A small image super-resolution model, trained from scratch: 10.1M parameters.
Rows from block 6, named by matrix and row number. Each number is 200 + 40 x the weight over its row's rms, rounded and kept within 0 to 999. All counts start at 0. After the name is the row's rms in percent of the matrix's.
# convs0: first 3x3 conv (model.decb.0.0.convs.0.weight, 192x384x3x3), inputs 341-351, a 3x3 kernel for each
convs0.41,123,167,143,201,237,172,156,191,258,216,199,178,165,157,158,126,195,198,214,255,268,158,232,236,180,164,158,247,218,195,210,204,203,148,208,135,146,133,201,251,170,157,231,196,188,206,165,170,207,194,196,241,208,214,169,221,207,165,205,268,238,187,226,210,269,145,256,272,126,192,115,254,147,201,183,183,241,192,213,276,193,259,199,227,264,198,215,236,210,242,159,151,131,261,210,141,226,230,227,137
convs0.42,077,207,239,248,154,131,170,173,203,128,268,156,197,242,226,201,158,256,208,202,214,221,205,209,167,109,169,165,204,211,214,163,194,259,207,146,148,125,119,150,234,234,176,274,243,201,277,171,170,136,241,152,172,272,249,139,212,250,126,202,239,191,234,219,171,158,123,214,173,204,188,206,254,164,203,195,166,226,233,325,210,185,198,166,229,162,239,210,223,191,136,156,180,241,167,199,189,188,221,147
convs0.43,093,157,211,200,155,190,191,211,168,193,228,206,190,219,147,122,238,183,235,221,188,282,232,218,178,200,251,189,204,219,262,186,218,211,185,217,306,164,201,228,162,208,278,190,192,204,215,229,128,198,227,205,205,189,188,234,240,193,155,165,234,207,210,242,286,138,226,271,130,164,242,183,171,183,249,195,188,242,225,204,213,207,282,219,170,227,271,176,266,218,208,204,177,136,204,191,210,154,203,213
convs0.44,093,256,244,184,223,230,217,241,245,229,246,162,271,238,121,164,158,139,173,197,158,129,178,194,161,195,139,173,238,254,210,163,268,218,212,133,155,154,170,265,212,181,194,127,188,217,196,124,195,197,173,210,169,199,155,208,218,191,199,270,217,203,215,107,130,197,171,139,212,214,234,179,212,104,187,177,111,233,201,222,134,207,150,136,132,184,225,185,160,201,206,197,248,184,236,225,243,238,196,280
convs0.45,088,220,143,178,180,249,255,191,226,218,206,237,158,208,130,180,164,120,253,180,239,153,221,236,262,212,153,257,186,212,218,289,243,187,242,216,141,212,213,170,133,211,234,229,188,175,245,125,174,204,129,205,245,208,220,221,240,194,232,245,224,253,198,229,221,224,190,171,179,226,176,178,217,224,209,146,244,208,186,218,249,171,252,255,171,200,208,214,250,201,164,254,204,200,246,232,214,283,201,183
convs0.46,095,273,234,239,154,137,191,231,256,207,199,175,198,173,225,170,242,278,197,202,242,165,208,245,226,177,138,187,240,237,146,209,257,223,239,139,232,194,207,223,130,216,208,164,226,110,186,175,140,186,225,178,200,215,221,173,184,185,207,216,257,154,187,197,205,238,217,276,201,202,236,179,221,258,253,244,220,177,234,221,108,201,219,146,143,151,158,152,166,174,150,150,248,212,177,179,232,159,168,234
convs0.47,102,219,210,193,160,190,248,208,111,186,170,179,145,201,244,197,173,209,312,208,169,219,177,258,217,139,231,196,119,219,270,269,212,202,221,189,209,221,272,176,188,207,199,237,122,228,198,189,241,280,211,149,245,215,206,200,202,147,218,250,251,216,244,249,131,180,227,151,131,274,208,176,205,221,208,198,236,120,125,139,155,158,278,209,105,226,215,173,220,198,240,186,192,221,150,194,221,219,185,146
convs0.48,117,148,150,207,241,165,172,224,241,197,208,223,255,240,251,182,238,229,201,232,179,214,212,264,239,186,214,226,203,179,147,195,275,211,257,237,239,218,205,209,191,198,227,167,120,185,200,132,229,198,233,231,155,241,202,243,162,130,187,211,224,227,209,186,144,251,158,194,232,167,249,173,170,253,204,132,153,258,153,270,229,151,200,240,278,186,284,284,187,69,159,208,188,225,240,158,176,253,211,210
convs0.49,075,230,157,175,212,162,259,204,147,195,199,177,189,136,170,189,214,289,237,139,163,136,186,220,177,130,187,314,233,191,143,174,209,213,207,195,255,223,264,122,179,237,191,195,211,171,157,115,203,172,111,165,184,208,226,210,188,163,120,218,228,136,240,170,234,201,248,203,193,157,179,182,214,155,179,204,193,160,218,287,208,164,250,233,196,165,179,183,118,107,117,210,182,229,162,194,198,146,153,205
convs0.50,134,93,200,243,212,170,157,248,186,198,170,211,216,161,316,139,154,195,195,233,185,198,211,210,152,175,267,217,183,180,218,216,207,222,231,167,242,168,230,244,208,207,240,223,131,234,126,262,101,243,274,163,297,193,291,188,255,184,237,193,183,313,140,153,193,233,200,212,138,179,255,129,211,240,223,181,201,152,219,211,145,217,203,217,198,154,139,130,166,111,201,175,256,205,198,179,191,174,168,246
convs0.51,111,266,240,166,236,192,182,187,159,181,297,245,210,193,266,288,133,166,213,177,210,181,182,224,245,252,242,243,187,279,179,234,208,193,130,176,265,244,253,219,160,205,245,210,104,238,184,141,111,218,208,166,217,223,224,214,197,166,200,196,226,168,169,185,274,243,211,221,174,251,261,215,160,199,211,242,200,140,174,231,151,155,184,162,143,216,191,233,232,181,186,185,180,121,172,122,126,161,194,219
convs0.52,095,271,224,229,196,184,220,145,144,207,159,192,228,188,262,205,251,237,181,283,205,178,161,239,148,214,196,208,216,241,212,185,184,264,221,213,215,167,249,199,199,233,198,157,129,186,230,187,147,201,192,216,207,247,192,220,180,171,213,249,221,183,235,203,223,173,187,215,199,225,179,239,215,216,194,232,203,211,228,212,192,206,189,219,200,184,279,263,260,185,191,121,235,192,121,231,196,183,232,264
convs0.53,062,224,175,160,210,218,217,210,266,248,121,133,270,182,264,165,248,159,162,209,171,226,246,223,183,152,245,238,227,234,138,173,207,237,245,204,149,124,154,174,127,258,123,173,204,192,163,172,280,193,206,248,201,256,298,178,216,203,243,225,200,211,218,214,168,175,181,149,199,149,190,174,233,198,195,130,192,190,169,169,205,204,218,227,257,143,203,192,201,190,157,231,212,246,193,219,186,201,237,218
convs0.54,085,121,210,182,171,169,246,311,277,193,228,201,305,256,202,156,236,202,276,176,172,183,184,194,226,162,198,218,226,200,206,230,182,223,122,158,209,262,287,174,251,262,153,172,126,155,135,183,155,189,195,208,158,223,211,176,231,226,193,208,185,165,225,236,282,245,199,231,254,219,189,183,224,216,142,206,192,231,154,165,208,140,188,165,203,192,243,181,163,114,149,192,208,229,190,139,164,205,133,141
convs0.55,099,168,234,277,201,236,174,193,173,200,218,192,133,274,106,197,188,141,245,213,232,189,145,218,207,204,211,140,212,265,188,189,218,177,206,209,163,159,302,175,174,261,195,212,153,231,231,207,218,291,139,166,271,195,195,214,177,157,214,211,244,272,174,190,165,215,248,160,262,191,224,223,197,169,186,221,247,187,201,173,203,196,224,200,245,290,188,158,205,244,186,164,189,130,173,140,181,194,245,206
convs0.56,098,220,201,209,212,245,152,202,229,224,267,184,172,158,206,215,233,240,219,186,117,100,212,208,141,208,231,287,167,200,125,189,167,228,270,219,271,253,155,189,205,211,213,255,173,225,192,218,179,151,177,238,164,195,166,163,193,223,195,208,172,171,162,193,154,199,191,211,183,152,188,232,190,231,135,214,276,174,163,235,185,142,220,161,165,184,207,191,148,169,182,246,199,236,199,242,251,206,209,219
convs0.57,106,205,223,187,193,129,207,228,206,212,234,209,147,252,209,254,243,295,200,249,182,183,193,208,212,258,210,185,152,139,144,173,188,238,224,190,196,186,252,127,154,178,278,179,184,235,227,201,224,144,131,104,185,227,139,200,227,225,247,190,155,315,137,210,206,192,176,190,174,168,249,204,167,314,157,142,211,244,172,227,229,118,215,231,171,226,167,216,175,141,184,194,277,238,235,222,206,223,230,185
convs0.58,126,245,221,196,143,180,177,185,191,241,245,201,224,265,190,188,153,208,223,221,182,228,184,156,161,211,187,212,264,180,168,145,198,317,168,149,211,177,193,150,172,249,174,170,220,194,181,202,179,207,177,219,265,181,198,241,216,134,179,190,213,184,157,187,172,251,146,161,241,201,189,250,224,204,163,185,202,281,165,153,213,216,184,161,240,243,252,155,189,191,180,235,213,197,191,246,176,196,127,223
convs0.59,094,246,220,204,183,211,171,210,154,215,171,194,190,157,161,216,227,256,248,190,205,240,159,146,312,189,251,193,196,189,175,229,189,174,171,233,204,230,197,184,241,218,243,180,216,190,234,148,225,244,221,143,148,177,150,219,177,178,292,220,126,190,231,244,175,220,190,282,189,99,232,209,140,180,180,196,232,151,164,172,153,208,182,258,239,189,159,237,142,129,180,163,184,247,197,271,211,155,179,205
convs0.60,097,163,227,218,185,199,198,229,190,125,209,143,157,183,206,190,223,278,266,184,135,223,168,187,227,155,189,218,194,192,197,262,232,193,185,235,242,181,194,163,204,196,179,127,188,244,209,167,210,188,171,196,147,152,193,210,219,235,294,139,100,274,217,153,223,227,202,201,189,258,184,169,179,240,221,208,188,157,158,186,147,163,199,172,170,160,251,250,169,182,264,189,250,236,188,242,243,213,197,193
convs0.61,080,242,216,217,217,204,187,153,203,166,158,145,182,250,237,155,190,232,237,190,259,183,212,234,248,235,198,160,223,160,184,221,243,211,264,219,162,261,215,191,222,227,216,158,202,238,202,144,174,137,189,185,195,145,268,197,271,233,204,228,244,216,230,221,210,201,192,222,196,219,203,248,242,135,182,246,172,196,224,221,201,218,157,144,110,183,162,144,203,215,279,150,212,251,210,196,187,213,215,177
convs0.62,107,145,312,153,114,220,236,187,162,189,244,165,150,246,131,161,227,152,173,157,139,156,75,178,190,179,211,245,159,225,194,173,227,171,189,217,195,253,233,210,252,157,161,207,239,213,176,213,191,242,183,227,214,172,168,199,199,236,259,230,171,189,161,137,194,165,261,108,211,242,132,225,104,170,270,257,232,260,177,242,173,120,199,238,199,195,202,227,97,122,191,182,221,164,246,219,172,188,177,189
convs0.63,107,231,273,228,238,209,160,174,262,241,224,190,207,111,246,285,194,239,215,165,206,234,179,270,191,205,191,197,153,167,189,255,200,194,237,152,151,210,207,215,166,259,178,158,226,258,261,205,134,158,206,195,205,255,130,179,166,177,246,188,220,184,257,232,232,244,283,193,225,251,172,199,130,164,182,152,130,235,192,175,208,206,195,241,277,211,205,174,188,229,96,223,198,194,186,244,179,106,128,147
convs0.64,084,244,180,223,212,204,197,202,214,131,227,229,161,215,195,222,206,174,230,212,234,247,253,189,233,254,153,216,190,180,105,234,202,94,213,237,185,185,161,212,213,241,176,221,235,182,275,221,181,216,229,174,211,260,203,254,210,212,190,261,255,218,222,181,196,169,102,199,187,171,166,162,167,190,168,127,211,149,191,196,167,181,278,232,110,236,272,162,140,208,263,129,183,147,143,216,136,203,221,197
convs0.65,093,118,210,218,219,202,206,159,180,222,204,124,168,176,227,192,180,160,222,216,161,227,248,194,203,274,203,204,124,172,141,221,204,181,203,293,293,216,195,195,132,239,150,211,163,137,139,243,133,195,247,217,228,189,216,277,137,151,266,236,180,147,230,190,268,168,223,222,140,158,219,144,141,218,159,176,237,150,243,204,152,252,276,223,222,220,159,211,220,142,143,222,237,131,186,240,147,204,268,197
convs0.66,111,208,219,205,190,226,256,189,267,177,268,178,191,215,187,173,126,231,240,314,171,184,190,151,223,187,232,290,193,179,229,156,144,178,275,227,195,160,221,254,173,199,244,195,147,283,195,150,192,294,205,138,114,173,191,172,196,146,219,262,229,232,219,218,145,185,227,224,219,188,181,186,161,251,211,176,208,212,182,161,131,163,164,258,263,208,173,159,255,145,222,214,237,255,187,186,258,227,210,160
convs0.67,081,264,231,218,249,210,239,199,171,94,192,213,204,197,126,192,328,262,210,145,215,271,185,229,236,215,239,273,157,161,180,231,275,226,126,279,252,214,230,302,181,186,245,163,184,273,185,224,227,213,213,217,195,151,196,258,162,210,222,214,204,195,204,194,219,161,293,217,186,226,152,233,208,239,272,204,155,189,205,214,264,191,232,211,204,175,188,229,171,174,164,260,167,115,246,256,201,140,208,286
convs0.68,103,144,248,153,187,272,237,182,226,196,202,211,136,208,220,177,224,139,172,184,145,231,156,176,233,148,202,225,140,169,229,211,206,214,174,165,257,187,182,183,193,165,118,223,182,180,200,235,155,232,300,176,142,216,275,184,202,166,185,207,176,248,243,233,242,230,195,228,252,233,166,181,249,114,262,137,184,199,232,246,153,168,185,204,249,129,187,207,171,205,188,256,254,211,206,208,250,116,141,244
convs0.69,108,254,148,290,209,176,206,202,204,185,161,225,212,236,172,186,269,225,259,207,120,180,198,234,214,219,248,129,227,222,246,238,239,182,193,186,136,243,170,279,208,222,255,216,203,175,223,204,210,176,196,178,153,179,138,213,229,245,174,233,270,183,233,263,212,174,184,171,145,194,210,226,177,185,262,211,181,207,143,183,163,190,208,140,110,230,176,128,198,236,153,200,165,233,210,233,193,214,215,166
convs0.70,095,237,251,183,186,235,206,240,206,169,205,206,205,223,147,113,190,157,301,196,157,238,213,187,263,205,181,247,188,226,220,175,213,242,229,179,108,218,236,165,162,169,155,242,167,191,185,172,202,208,168,197,232,204,193,155,237,214,157,210,214,160,201,141,231,217,246,185,147,228,221,184,202,184,270,215,204,232,250,179,207,260,176,186,210,238,251,312,235,210,200,163,218,186,279,202,178,302,176,145
convs0.71,093,192,243,197,85,176,233,147,180,234,218,224,287,106,199,209,149,194,183,221,209,165,235,159,121,247,225,185,204,164,229,229,149,194,184,154,250,158,142,248,226,131,176,261,194,85,279,180,165,211,198,228,197,143,154,213,239,169,206,222,185,210,233,182,307,164,160,254,202,241,231,199,204,173,179,209,150,183,197,151,206,181,177,209,161,117,218,228,198,232,183,140,139,213,158,173,106,279,238,133
convs0.72,084,188,192,254,187,186,194,141,182,281,220,187,283,197,331,201,171,212,210,245,226,182,203,169,169,227,196,177,212,206,197,225,140,202,190,230,229,214,222,241,295,220,146,195,196,135,184,150,197,210,176,216,240,245,212,167,214,186,168,213,219,150,158,223,197,217,206,228,206,178,215,238,255,171,196,256,205,182,228,197,184,216,164,166,176,163,187,144,251,174,167,178,87,232,156,163,180,194,247,183
convs0.73,108,149,233,181,229,173,176,242,184,277,132,228,159,221,205,212,177,191,209,202,161,157,209,150,192,166,195,223,153,205,153,227,164,158,162,144,273,191,229,201,199,187,233,139,135,172,263,193,160,279,156,156,193,200,221,282,210,207,154,239,193,133,226,157,131,225,169,231,181,226,204,161,321,138,147,212,176,153,132,180,211,109,122,182,218,154,177,284,239,218,273,169,172,157,220,213,131,152,213,231