config = dict(
    model='image super-resolution model',
    dataset='stained colorectal tissue patches (NCT-CRC-HE-100K)',
    train_examples=90422,
    image_size=32,
    grayscale=True,
    crop_scale_min=0.5,
    horizontal_flip=True,
    translate=0.06,
    task='super_resolution',
    loss='l1',
    scale=4,
    arch='unet',
    norm='batchnorm',
    activation='silu',
    widths=[96, 192, 288],
    blocks_per_level=2,
    block='basic',
    attention=False,
    upsampling='pixel_shuffle',
    init='xavier_uniform',
    residual_init='scaled_by_depth',
    optimizer='soap',
    beta2=0.999,
    lr=0.002,
    beta1=0.9,
    shampoo_beta=0.999,
    eps=1e-08,
    precondition_frequency=32,
    max_precond_dim=1024,
    merge_dims=True,
    one_sided=False,
    adamw_lr_other_params=0.0016,
    gradient_centralization=True,
    ema_decay=0.999,
    steps=18900,
    batch_size=128,
    epochs=26.8,
    lr_schedule='poly',
    final_lr_fraction=0,
    warmup_steps=370,
    weight_decay=0.03,
    adamw_weight_decay_other_params=0.01,
)
Rows from block 7, named by matrix and row number. Rows with one number belong to one channel. Each number is 500 + 50 x the weight over its row's rms, rounded and kept within 0 to 999. All counts start at 0. Numbers have three digits each. After the name is the row's rms in percent of the matrix's.
# convs0: first 3x3 conv (model.decb.0.1.convs.0.weight, 192x192x3x3), inputs 153-161, a 3x3 kernel for each
# convs1: second 3x3 conv (model.decb.0.1.convs.1.weight, 192x192x3x3, transposed), outputs 153-161, a 3x3 kernel for each
convs0.56 057:600494431563504472563536479488452479527470398479413525563526505540487505507543512501461516494538471459538592427513547495430562510513479505570598462590527452504458519446563516451454518557446513491407485475506447505499403502552549451509506554600
convs0.57 134:495527573516369510549470441491342456457500493502526389450362501498501464497510543555509539504548515549531454489554491400522651582498533559500455532472488572520507503513550512515502574524515601554451536497526505430452464459549531525536477488560
convs0.58 127:525535650567540429499590471453538523456556577505377431501491551544504476492539527459581512460462497522453554478457524516494472488438467534502474509513568516529556481458487455494540469486453491601432460549448425365521432491425495524521452493494
convs0.59 096:566484479518403474353455503444459502480427478455423499506456510438469468583528541583512558446440570486524442575565523541571548438447490536509504542609483483517544570513500502554494489468508538569457540609493520485492552487541564522570497428530
convs0.60 092:552494507484498493492483425493597555417523538438581500444405481501529497437527433441515470483448483488465539460461438477511463473433507462462533545493553573531492533524481581545469421549495595475513560534511552511493474521559552529490511542460
convs0.61 076:496507499507520498481441447481532456442498469484486505487515567580428523483583446521565539512487484513431602455435480487496525530508493470487504591548508604588482491513497457525448500564497526539615485524587577513489532517443622500456570560620
convs0.62 065:508494495548571507539439534586438489463460524488553563498504578472463545501470465496483554554526556555484538461482526480516547572517444482481456517559561478491389506507540500450447537565496501555508523500483476404546380491466443448454498528494
convs0.63 103:543549503507522440591496404482452563574512529511507499450522510455366480394485475587504431527573433523483538493405491400418454503441451534491499499550466444486481594502517480519520531554491521335551513522468488549491460488559514524512564519460
convs0.64 086:510532530499469500539435410475443461428539493508470494486558473552424512458550476519507423544481433580475532475493466557489522476450448577608533475527522530541485529461481430425562613451477396509448518506468449500479500433524499541468501472465
convs0.65 093:458522552435583574462501471575483519523493502539576530438405594542496456562496485509491482442459568457517450489512538525512598526418496457462551519508535502492433463517417510531493500445529444440504512432552479565518597633446463474531476504494
convs0.66 116:432460478430471426477534497440566459483510463565493429527482605483509630531569467493500456500570523550552533526526520470447529494501551562533490522496481464472506418476545519519481585475462503512461525506517520453495474505481521477541542549523
convs0.67 089:421478503481574537500513506492407465496444488452395477415475472522446481489438521444535502536569549536500578578434515520441515533529513549490469477505476565546507543479492544540489481532565412465551501461521565534561496483472500498571592527580
convs0.68 069:526567526544543590481478542506478582523498531466517373392464514497487565513533623536470553519554482461467496547594459497477514573512551480475506474475486521539540478524512496426501559504485425345484496487512420484437538467414463498524560502454
convs0.69 058:585543556563611611522556587521460493514512541490464437448425475520539560478517510525544558503510508458522431478391456506521459359478481439520479520456533507520551427529487493525502456495561486484501496415384388490541525431455528502466571494497
convs0.70 110:497537523554557441499517480451511363490439542460541436575546498544533499412523519587521447448452475497511589438473490518490536592547492567489527508498481461476481479526501439453499513529483494492556474456538458527345499509445524514501436507534
convs0.71 050:490539485477501567565546510520412560444471455485529444440555445489528461506509484486517420549504451531573521497524488477576535546451456506537512519544567491464484491460449568561550496501619436449561547479416440438537529454438419451601466495553
convs0.72 082:593530457497569428516610593402514430379543478506553576531560535476338495438521572524517532428519453508470469497534496523503529590578487485499505517521394544572563561521518512485437541422529452517477488429531535570482508565498483496546479487511
convs0.73 115:549425499496474563455497500511517427482559478474440493489514466447537509473443490549416427505408518475508485545475496524504511463499453520517487501540525452522573495465543450558467483475448600462482489533508311477539473428537471489477381537474
convs0.74 096:576547509431487536511432509453559519447486508511431546419476471544398508433463546441481483527492482452497454536553464468532517521483469580518525602532475552529495488526478466513531593538591548476449426487510504515488569573496440577577486471544
convs0.75 063:571594562562505491461558505475409487506404416449399464475496413537521511501519462515519492566581465522560557490481422444426476459484500489467532471506539478488452548482601471459510387483427475512522466491446481517493519511422434469387437456468
convs0.76 103:424453464488496524573440494506413555496566478435465510582584484455471502539467423482497512502456484522487554469524461555474444492549554594536544580477516540557551516521443524462419515549457534429509501503522377470507523570411510451511601482528
convs0.77 104:598536473518449579550451495518460485570452550551453494607483597552453543403480548531575583529546555486480527554522489549522549480475560539468498540376541574435463575487474507509554413538499511472493502501561427483531460496446479469470446523547
convs0.78 136:567557535602528513548445451510519554494430521459458463488480493426552505503483448494480516476495480514458540430425456515541539442535484499565554502530466584536504500547484530502551453529526476497573492505464358466389569555590534456481488516422
convs0.79 058:455465496508507564531528379427545563456530538469374479434470553475426477442510485480518530467442488542476511484534535513458451407362454481477523497454477550530428570468533643450511555499507487512386519477500580485473445391480423454525480465516
convs0.80 078:461523410450560447459478477415509460508450569511541514498471490409513534475491508538508429577502506418527570536448528475386532547532512436539505396484478435436606536469468489442535461545521502497445541606546433515460440474523531470414480534493
convs0.81 100:525451320398485514460483528531473616552450528530483474436509456542537510492416494439539487562435462452539513468522476499576492525472422440509545532474501521531487546531537579559475425485548450595602460505449527409591501461523506580468507494497
convs0.82 077:533562535525483485475388527504534543482513425517524378513507507610420476521504465501544605500502439512480510520504540537542457439476499551572541506542430455491497459526544484401503501461454558451459400460528429395399483469438525464438579578481
convs0.83 061:500522615439465458546425406510494465563540467495584512449517479485502502529504522441497494527516495497503505514502572517536502488541541553533583502478497456456594439608619551466538662439430452447550579411514512488470493481470490531583494448447
convs0.84 082:442489386458510531434415540489502529560502580435438442477540479485590478515488440420542476468570531516473540539599467454422425438495555558496447565489552413544543419504461519558508463539435451398449477442484430492516524497384519513532533428448
convs0.85 091:544377478518518532488499464531503521476492516481518544479420406585492490468489494502447417537555499513417459472486480470489528555530494481469602486515517496527565480527554483557443547489532542488495630502546527519448482619540498512587491599625
convs0.86 079:516481470525508540453485580420489487459470586543469641582466516531476432459462382595577518521461542524472474502450446546462448483487484506509537533473502536509548488542498492505492576523454491530528454528482524564625407533462555539508515531487
convs0.87 088:537514567563503505545516484431555518499474444479477521634478394362505502576439536504413413512482489489527467525490611445468522458451509516533533512549542470465519499493460548536499522454478419473497539473448559564569513520550432469522457534559
convs0.88 055:492508581532509477594513440521438439431464375445425471485447488499508532418492520471413468583505463600560442476461489487456518421307498505544538525520562536425539403533502504583569616552516557442429487431560525436479498420502436538444506528470
convs0.89 099:594556557454499508436502452479493459486507415436533559459593560453430529524457535493469474509545535542410510617468519533431447463441528575535450473485475493431503576513493449439673458544467482481517451498485486519501459504560446520555534454419
convs0.90 129:495462470510471403465481485500606499527486505408455554478434430496577491444525540504473432505529544454489519495530475517490459498506388530526488556513460603533461420484569483385578463493427561462458503516458504541528502522543506495494563506525
convs1.56 055:557484489486443521404441493453490526409491480473501483493568579509506554522489414406478494498446525477579553491487554486546530460492527455476542478418508527467539524521447399555505519552491428570589508546518565517584479516519494484532478438532
convs1.57 126:447488499540579486438493528545524508466479521391494468495520476443529537601504501535506491526508563474434472504500504421503583429550434535521460493526457453481490492534475523497391518496497417498507586474414530484500415492504450522448591560578
convs1.58 139:518467504526508557468433491467585519404520485426516586557527443414456538444420522506493460402538511519485439410507514474459471455507585491546439522547512567521493525496501498530564469412486563428503537409504455489515520587542521495512515466446
convs1.59 103:494465530450565493514497484514445497496494542477524423512496440557517474554520472568521558484507509513523534538536579523476518468541538571550485558558530550536540430478532492485568477504417593568449551547418452388479536487456518428467552606472
convs1.60 086:484478540447518480309483492426437502518404478452437503555449491538560520550577521520546616499482523594456524628471495588593546617613560564516542554538527518509443528506473568506481564512541424408481402474542382432459468534510513524555505493535
convs1.61 069:529474523505447534415533483497550416544557528478492588493429561449505504519548532500534546470469542470484499463441497488438495469443512495573500579527511560530476640491522561495482404451458547444442480515439454527512523503549491626507492567562
convs1.62 061:548446393561399512475501519478473559531530494531481456445453459499550435552551483455452353488415331484445420339385501489491465464482439433459481474406404536520475510418392487492452506497490566437419446437476495487462549519471461427461438435485
convs1.63 111:439492437491465513541433458498548590532523555564467516517478512508510445469487480444462510523423413450545506462475431348464516422306410469544476478517471514471467468432512440544448481533456553515678567489466594557461496402396394472429491519519
convs1.64 084:512590523474507562461410556499541556440438514454555531488450487500571449554445489459456509516458423541515505546462480544522607508521556402436512461508463499470451449552517525492449438464456470490506551405494425485672533463452487466463472576482
convs1.65 092:589570603403510533400570571615548417515551591530516498490511492564467501523537516489512491645505435550579510581583549446600571415513540578474543537436567550469515445551465415523504561504506510467556512558424449494443461500507505477519550449410
convs1.66 109:392573583505559477538473446505569469471476486480452580450504485435502484511442464522456458454491523488505503435514461426498459571468507463462484456536431447545471520484546587537463494543470520494471535494541532443486518469524494440449507507540
convs1.67 090:598470512493459551517566544464531543552516475529444420458510488488433483491530531512489493515527455488505481499502518486498414466463513559533490483408463503424488459504491519504453505548446409469456417425496481470666463459526545473497480527471
convs1.68 062:434497494423552505505472495632508469465401451501547613501386496439527532422523407544524589484563603523457528484513544462502543550499564554476573479531545472530622432475517494480541568534551505501531648641485556537484422528578551452496488522520
convs1.69 062:598469466430418453418473521475495522419445546442486529506496466488492578496473510552478444473478492445427371421477534513385449486544434564424486496507493447545547503548506528502582533471518459496493549532463466502433463588475540499432584434440
convs1.70 112:583546512531492545486443624513426506466496581575465597547495444514472514441431627527471548448541525530471461519435453385456577449557603562518510543428507524525493559431444465462518508462477590485406422525571463562497416491621534548443528477420
convs1.71 053:490469486507507477493466501524506478493569545456465567512539501476494485431496548502381429384360481493451511462496372523499478586489511537454486463473460437447431503547511508572497557533479431466547457553527494589438612590540518487391435488413
convs1.72 076:500479463618507531537531564515505481489496500393424484481475466523485488525447590575421571491534526579526562543458502481512500580553518438458397562525473527472561486513367501541545479435523394464479563522470441508535530519470455456513607564414
convs1.73 116:524490478450478501474426424530471535505470456447537561541515418468555505508419428465509488510519540562507463470512505499518412466452580467547511501442474432455555533499496489498545443493542455544565526447500547533494519554531576509494590521428
convs1.74 099:524587455507468502540414494508554578537504538510477479446540523527564496558488552490475550578492442500546415568536455546459548454451527512583546577555397518486485576544453446505464498466489556450505501389423506547438494490443384544474490477511
convs1.75 066:548545535493448445515468354494508492512554504492555637493531461480473516556436475368421427409393430474394433457547581503405384437454445383461447403461473441438419535491471516569449459485498511378460507541497527522484580513452500520543500459461
convs1.76 105:592658461448513517395587504556491436456469465479470380583548471512420506518486609546542530518415520460546551486466536458559471572493495523544490507521500556516545511437415497498481571504471450532569431485475510454435469446464542614499562511585
convs1.77 105:486532506516513504444540454482482453509518491501538533470508503436496521555472415509521512459486576557449495398495632529509522551504466441546562431472535438534531534522470445443507510518483558628388452495450515445465474500522501443493567508542
convs1.78 132:463530580492555466383477457578588504437438507421526516487435508582493475496440409470530573476519601483436462439488466490404458571593514540547530504516478448447537596534587469421501488574518514556478478362445543496437522509604527505545518607489
convs1.79 057:492554556478456411466442486490500464468449491399504453541575490509418520459580561599471467469519458519492486561512540520544495478497515493465449550410396534484516439512522482490464469510567609456356612515537536552534500523485508500412484426476
convs1.80 077:522594620457527609578561532543490495517493513434433531528498559509478457507543511490585540516484516515519420425541493481507509549500471512557527492507504457481489491545566475496447506581540455513647384430537537536464499407417468483494473482527
convs1.81 096:508451514543507554453518496557526521502533544572520472450483535448419526504546499540490485542530499529465464458487532516477470503528622505404487498453543491506429509508498563555507467470544492519385569591546492420485524581528511482501427431498
convs1.82 071:517588604519489526504409505495477433456470514485500487502497574476537465468529497411466473522466496424524533574540488506476564425505551445511496459459474475473510473463422519542505535449484569391652534396545532511435575550499549521516586544412
convs1.83 055:513477479428424491462551613463430468502464450466473487574493506622457444482506425495450615512555553478530547554566535431495537449561569453547644497463531465479478385545592526494436429392451512470450483487426468524407570477461540570510455502484
convs1.84 080:521533506484461544566460505457474534453505508589534568470477485487541488378493458471467490472481525432449514496514560430470505524460491519449519455515466486494460582464472581437467460502566368419467529580536509558457568547489493490466533475531
convs1.85 084:518495403486440522504549457451377490442432495370467517493560531502518551529491543543504535559487507502529534498496573526528595558609469587546519524501550514532511454511443496510509507504501511521388397474410465551499455435455516588441566483505
convs1.86 075:444564421559544445490465482419531487525465499478445436544573494485508477540481436567547500562560506488489466457514492529435366472480434473551512523607478467483456456470440629502413544446563398532475612501486487446472481564491442475481583537534
convs1.87 087:442429435522531430462543508444504509504467498512447478537431332525514471547478473560496495463542600503453462479595518440457484585521511507471490456447565487489523448561544519561561588605455443462382519531483498462484558482435478470447508565497
convs1.88 052:442464470431466530495471550483480547451502505481512617561460547457552518523522454466490489476443381470416428527490476574524472476499573412392461491520460487510457465540479531560503483426500412497538392442582522544565512480523486536537524482417
convs1.89 099:453572633538512540413427485462530602507472537457552518503506487531503434473429388499566580532573561535459463508437604437468572552580544520531513503505573489404517449562524542572426531489527473509492556595531499434472424608547485579494481479534
convs1.90 135:523492462515462499584546550538492585542458575511542520451515444499521433584574431492495448503472520469519565485521571481482521489532454481483453516512431516571485538460549511451514407461554484505490523509511553552545487378464571475468512461502